Weights of a small image inpainting model.
Model: 1.56M parameters, 32-pixel images, arch dncnn, norm batchnorm, depths [18], widths [96].
Training: muon at rate 0.017, batches of 128.
Data: trained on regions of photos with short descriptions (Visual Genome), 50862 training examples, 67.9 epochs.
Rows from block 6 of a small image inpainting model, named by matrix and row number. Each number is 500 + 50 x the weight over its row's rms, rounded and kept within 0 to 999. All counts start at 0. Numbers have three digits each.
After each channel's rows are labels from the 100 images, of 14976, where the channel reaches its highest value: "peak at" is the part of the image that holds the peak. Only what is clearly more common there than usual is listed. The data: regions of photos with short descriptions (Visual Genome).
# conv: 3x3 conv (model.blocks.6.conv.weight, 96x96x3x3, each kernel summed), inputs 0-95

conv.39:494524556483601444514445507472484493546509465481509499490496576438626530578443470489535530570520532429444460440465517565529582413477494563508478529424504513478568498550602497508508460439440515597424506578436443480480564589579492515508402506450481425483544441461549513453448593570465500491
peak at: centre

conv.67:435484523444568483418601482526613544522471479489491504491486521492501462457474488463509519565563559448556450528555576534494458536531534533425473545510542540541470517443419488398459432442519495359550439509411503528537459510468555521433590528550467533423535598476522524458448390521467474425
peak at: top centre; centre

conv.70:569511557507549377507513477519614394469575484465502508461519445486512542523495628573534503522467484491422495514589549420523477538523477483385569454461552562494540562551555496498462519447429580580455479465506411471446541564454521461460517492489447480496545469506536424476437550558448451558
peak at: centre

conv.22:540591500445438495460596399409577543540522528487548474526536484540509508476569496418432536470468495520618543495484484566457586511561533445516470527450575498497407557585481528468401496422588470501458473562541485417530423495477485521471560462586424510507515540525510535533482440486450502407
peak at: centre

conv.91:440506487429512545496495427457493475595519490524559514494394617499563575441424530553538485409479482603548482472514473503464568504515467449531491441417507505440447517584598656586522554468526531475503547518579533521511533473528575506469493474493545543445507479561482440506392463466512477526
peak at: centre

conv.19:513491526537552540439492475424471493537487422494532528531379527432520489514529418490509462493518483590450545653448450510560550516491490468484483518407593568516490521453486526561530533522530509405544474566513469614440535377518564557524399534495500463433485477429517465529411470567492475530
peak at: centre

conv.27:462572531450582510554435448529454458529550463479497374475482415539478476513481518499579485518430423498492471546556510459487510537581504597465498491445525480521545477551483552527508504552487578546419466453495409457489482587502549507456583505525443542535585566451453415458597413463478461378
peak at: centre

conv.45:528529457438477407391545516521422463428495525458537486530455526475485508505470498492468534566516492542609482477539539483499515483488505510454465477535497658517610511457498474461472437527319504531503422458536487519463455479547415512566437530434467436393442484475550434470459515459577500494
peak at: middle right

conv.71:603568568505511546481502576556534445522597516431444537515464538596480497542448473537468533430489630517583560564496509549444561478466472506486472459474369523477467534471506419521501525491522456528557507482572551510521533578585542496527451462426447458396488491529390479493453511458543535569
peak at: centre

conv.5:606454503504462623367504594489541411520467509475464565570521507543493529586531552485507498519514582507430538550464458491448416567524489482519498580492546516449535489422434425465483513492498522484483558531544461519592655514518525438492463472514546492434472519534519410436443504454467513442
peak at: top centre

conv.63:477517402511462571513578368435473570572506573477540433533429580488421478498516480490450438476433504558511493434434530516427428465510561475604565383491522485488455477497501571539472629467479486469492483500494496475481473516539443490408518506521483513432651485528479495521480480447485480541
peak at: middle right

conv.90:523481541459610476502517518553463472494537556426423373427480529517477441615465431515532528508485497493399537479509452585508484548555414532607508548476468521547500489441507492482470522529521401506463453485420520489444550584510527463592551496396477524400515540505509542581532578549446518464
peak at: top centre; centre

conv.55:535484543520502532509479462485443448436415508582589518467461541543593465600549478427566487553494467460535502388448475549473543504529546573534535496437510529530484576478517468453507554430471522536447463476394521499456422469534472454504442545567484574324497498445541519530518425532590516501
peak at: centre

conv.74:440470558503466566462538464550429633561464581524520538423511487526452487489611461501472477485462522436507555524499519536438466510471568414565441530466514410474376502466566526470548540426497526498500476449615489448467421479472448453466474478544565473548561426484429514491537447422589518499
peak at: centre

conv.60:450519489480574500384466557564487474576513533465540518438521556489531520420480472477498454533508435530515588449457540552559525500507388486544534512441616521544493475507600500545489518537524478500499514493435543465396508583494467461585414527520413550460452436536598453504481507615465399467
peak at: centre

conv.76:583514474575474471546525431424548466480576521487455461562382513577508555544472501496497577547434424538474410506424436538538451645498443483521513534438486525471447472467503559506462476554359563512496424489511490449472529507514522493535525566502558457459473459529525426402531515396507495507
peak at: centre

conv.16:417480508447565526540470443434478550462507561574499523493480532448517474490564548558506461411584428426481452559489355567434507448615499484454494539515574529511532453413592523520534458487514507472383486469504530554450522507536513484412467542511527575432594476517457491501519564500586493449
peak at: centre

conv.95:501450494538431469469435482480530447541516519469429541505483501496510587434465408478452384544503444626517485537583486556536527485512476565471521589556498493528529462392486554444495544467408642478459521507543484502497601512508450532508563526515568439431460527522555465466446377471534472544
peak at: top centre

conv.0:456525412489507549525524517623445547442422580473539507453411420493452567406543528513429600535534456505518533569551489582484475444564514454511407508522522455457465490462447421510485548570571505481460520406441443527543506546513467468543478521529617520459496495518432535585490473528583456498
peak at: centre

conv.44:516491563468486565443474562563397510486492536474481496479511508466507493459448477629561436513500460435457554546547458499567514506636519412599471528459506456560554514592458487429485597483477618440473460539437449452445431465565489413492528530556487513454567562465460450490495474523508566485
peak at: centre

conv.11:556478524516500466525426510469592433508478427515508569485533410493438502433428558471590519513463488583506514564500497498477579547565474473506458581473415490594562482478527549480437513506616462488447640473501622523459531520460463457546471483507524557469458494501561555534440448441528606463
peak at: centre

conv.20:521489494545484455594612407451495395529550529523557489534495478503576530563532502496572426623441539465476415457505508565452575476433475503518500501491418508493501437385596510491482587465462497535417471542549515448560447461423450489463522499558475457439501430503589540529491465456551521525
peak at: centre

conv.35:576417479462520446510543562554494544509449550523517544493523510499561583468540421504531556460466388445493517486557451621490464536551459414491550522403500577556470557455573510460546528404514502507484516564448479568440422407479491389516487520501478444459536485516488565484502389521552486415
peak at: centre

conv.28:541469492551456538505579552463386473529589507521561463590551548448521503502516554507459407597513500455555524508556487577486521412470589546469530514503458522547555586393450489522470453485513447435445504595576435459504542471466470479562463524540430468437520528458564456608443545551448496483
peak at: middle right; centre

conv.85:537433477455544549451515513544484453479540541508551478542507516534401474650521624486450558432509524445555580557483519533441434507492457472472578471457404628520501555468467589423544490443500511585471554546519489535449524577534511504542621417467518555493487528500498485513488540505431473521
peak at: centre

conv.7:496528538510501470559515572603589491493459557522577622551529512538422483524518467523562510416407534517473505611448457476498477466544451514481365579563546482532494437510528545473470457436559522487522519442536483523477492533502555447424498537516426581529398481522550524409535442428434532521
peak at: centre

conv.14:564416539476466497529604440545566544503520602512564423498431480497453573506502499518501472415471513552430534495567440491471513440476580459503546577533576543510498492454479536405470466568562443583506419468633465544564439553522480475449564509470469599523463490449495536538541434552497485548
peak at: centre

conv.33:489475503492498462547409495427524483499491535442553412515460519611457571466503545511465579424521512518533471444585549484523541586546434499449535505517558451515492562572468486481461523465406545493508462459555473437436438434498477538636509511487457582536540442531546464379384441483491488576
peak at: centre

conv.61:532481485603510491608522557496525540479496518483508549584494575569554494417494445518439497530510483449528461550609460546527579462460498555432471497480558494434442432535532438470628514480495595465435442574429502540558478468578499564418548545443558521476555525587468542493581495509533531552
peak at: middle left; centre

conv.8:480439536498502487488556515550500419452450471567530519536572583537486404481511518555487451586519498500445601477568426528394515465453602416520466419505418561465408504475442448531418562382513556506497451467520489437460553571469421504461516552456468464443486545454488547484508458558507500454
peak at: centre

conv.73:606423548494533501514554506503524501492454498506527473484427548483522481487514478464516558427481480485528511513525466475387577479477567414492416396609509543511526405440530498598538527474455428471526557517423558567436471528483569576519571481541521524423520469515420543588425410550575481527
peak at: centre

conv.62:470418521515440497431519496482415405546555501418545531464506651447547543414471541502544483509495489507518536504501514515587524505460477512485459480414599533410497421490549533476502493486513551487484408583480437529456519496554520468536404506592489535505594535539527434536511618471395499461
peak at: centre

conv.13:416511499601540544464481480535388407490468524442475557555467535508490464454425487440499490560536564478441511576587447590566432508475497588509540521558622467467482571463497429471461405509545479486494510517490497619571536609523508452524554456439484472524406484490485489520472544480519552542
peak at: centre

conv.77:469461663535409517431474547399458498513529482430455478539437593475436516528446503522479539407532462556494497489465491491515451499615464582555501531542481545470486438399424521527506523527487549475545392514525458488510520380527480462525531501496491542494498499510546478547620541450419437545
peak at: centre

conv.88:443382487557448424537487501474460479489443564572541487483493468556500521563467557486542474545569544517560456403516495564488579493477523540498515480457430453459492428428471490464432460523543591483513593456494650525539560534465455502529488444471491543489442476455608430500463506367532518564
peak at: centre

conv.84:443437505524456526545518539470483503468541521550567441520547549401544489515502530506547393473555486413496454466494538567558504485538545591480547469451425492558564491551512537407515511488464561392510537492430605481544491360564547407586468503584549484450500538552551513506463544505464577536
peak at: centre

conv.42:500492467520600606548500605528471466539434553499475510416546443632506384528570478511514549488498431516503447533447498591544442479489466617572446490512532402436523463390548551542512510521473527579563507541480485544501583573475490483536501532470510493469497496563532552506430507432519495446
peak at: centre

conv.53:461423514548459569501497453540513351496503463486468533469488483478434468546454472469547527463536519473467584580458527569507489613457491543432453587470538450543459540615560450527453464588536513493514536551457469550499461479512477554502511395475444506596398446423438524462461430478450435508
peak at: centre

conv.3:471478545480525539549515559519449538426432517598451425431434493495506502468629532523522473443466574478508475518516427500504510477496486548437481507460562468495533481451548541552560499478542518407501535480453461587529393579487535499439484534520475631502591463591576503434534536540473633446
peak at: centre

conv.38:467477510458484545533513505435597421473469458454526505535523542525479420597533484577531502443505508588440485542522555477481412505542438601506400492445415573522521466464552507539478452491527476442506551495434536465528548455519520488441396543526504496455544571545543505436461609609382480563
peak at: centre

conv.32:477503443450538538473484675503532459508507633430519471483487518561501472449561546512424476528482476611468569540559495608423573550432522516532501498438487457555482476462497441475574466460456587476487501462465557505481441512427510469442515443568458621562476505481476473465469447447455510464
peak at: centre

conv.31:492536465615505473541470491431545475596435551635557567525550520502493532489510586518504521580500519431513469526500481531472499435544495478491622506476510497478501432374432496417540417461413476416557458488471539499460525499567473491531483501638480557433519462485540485484571453468507583515
peak at: centre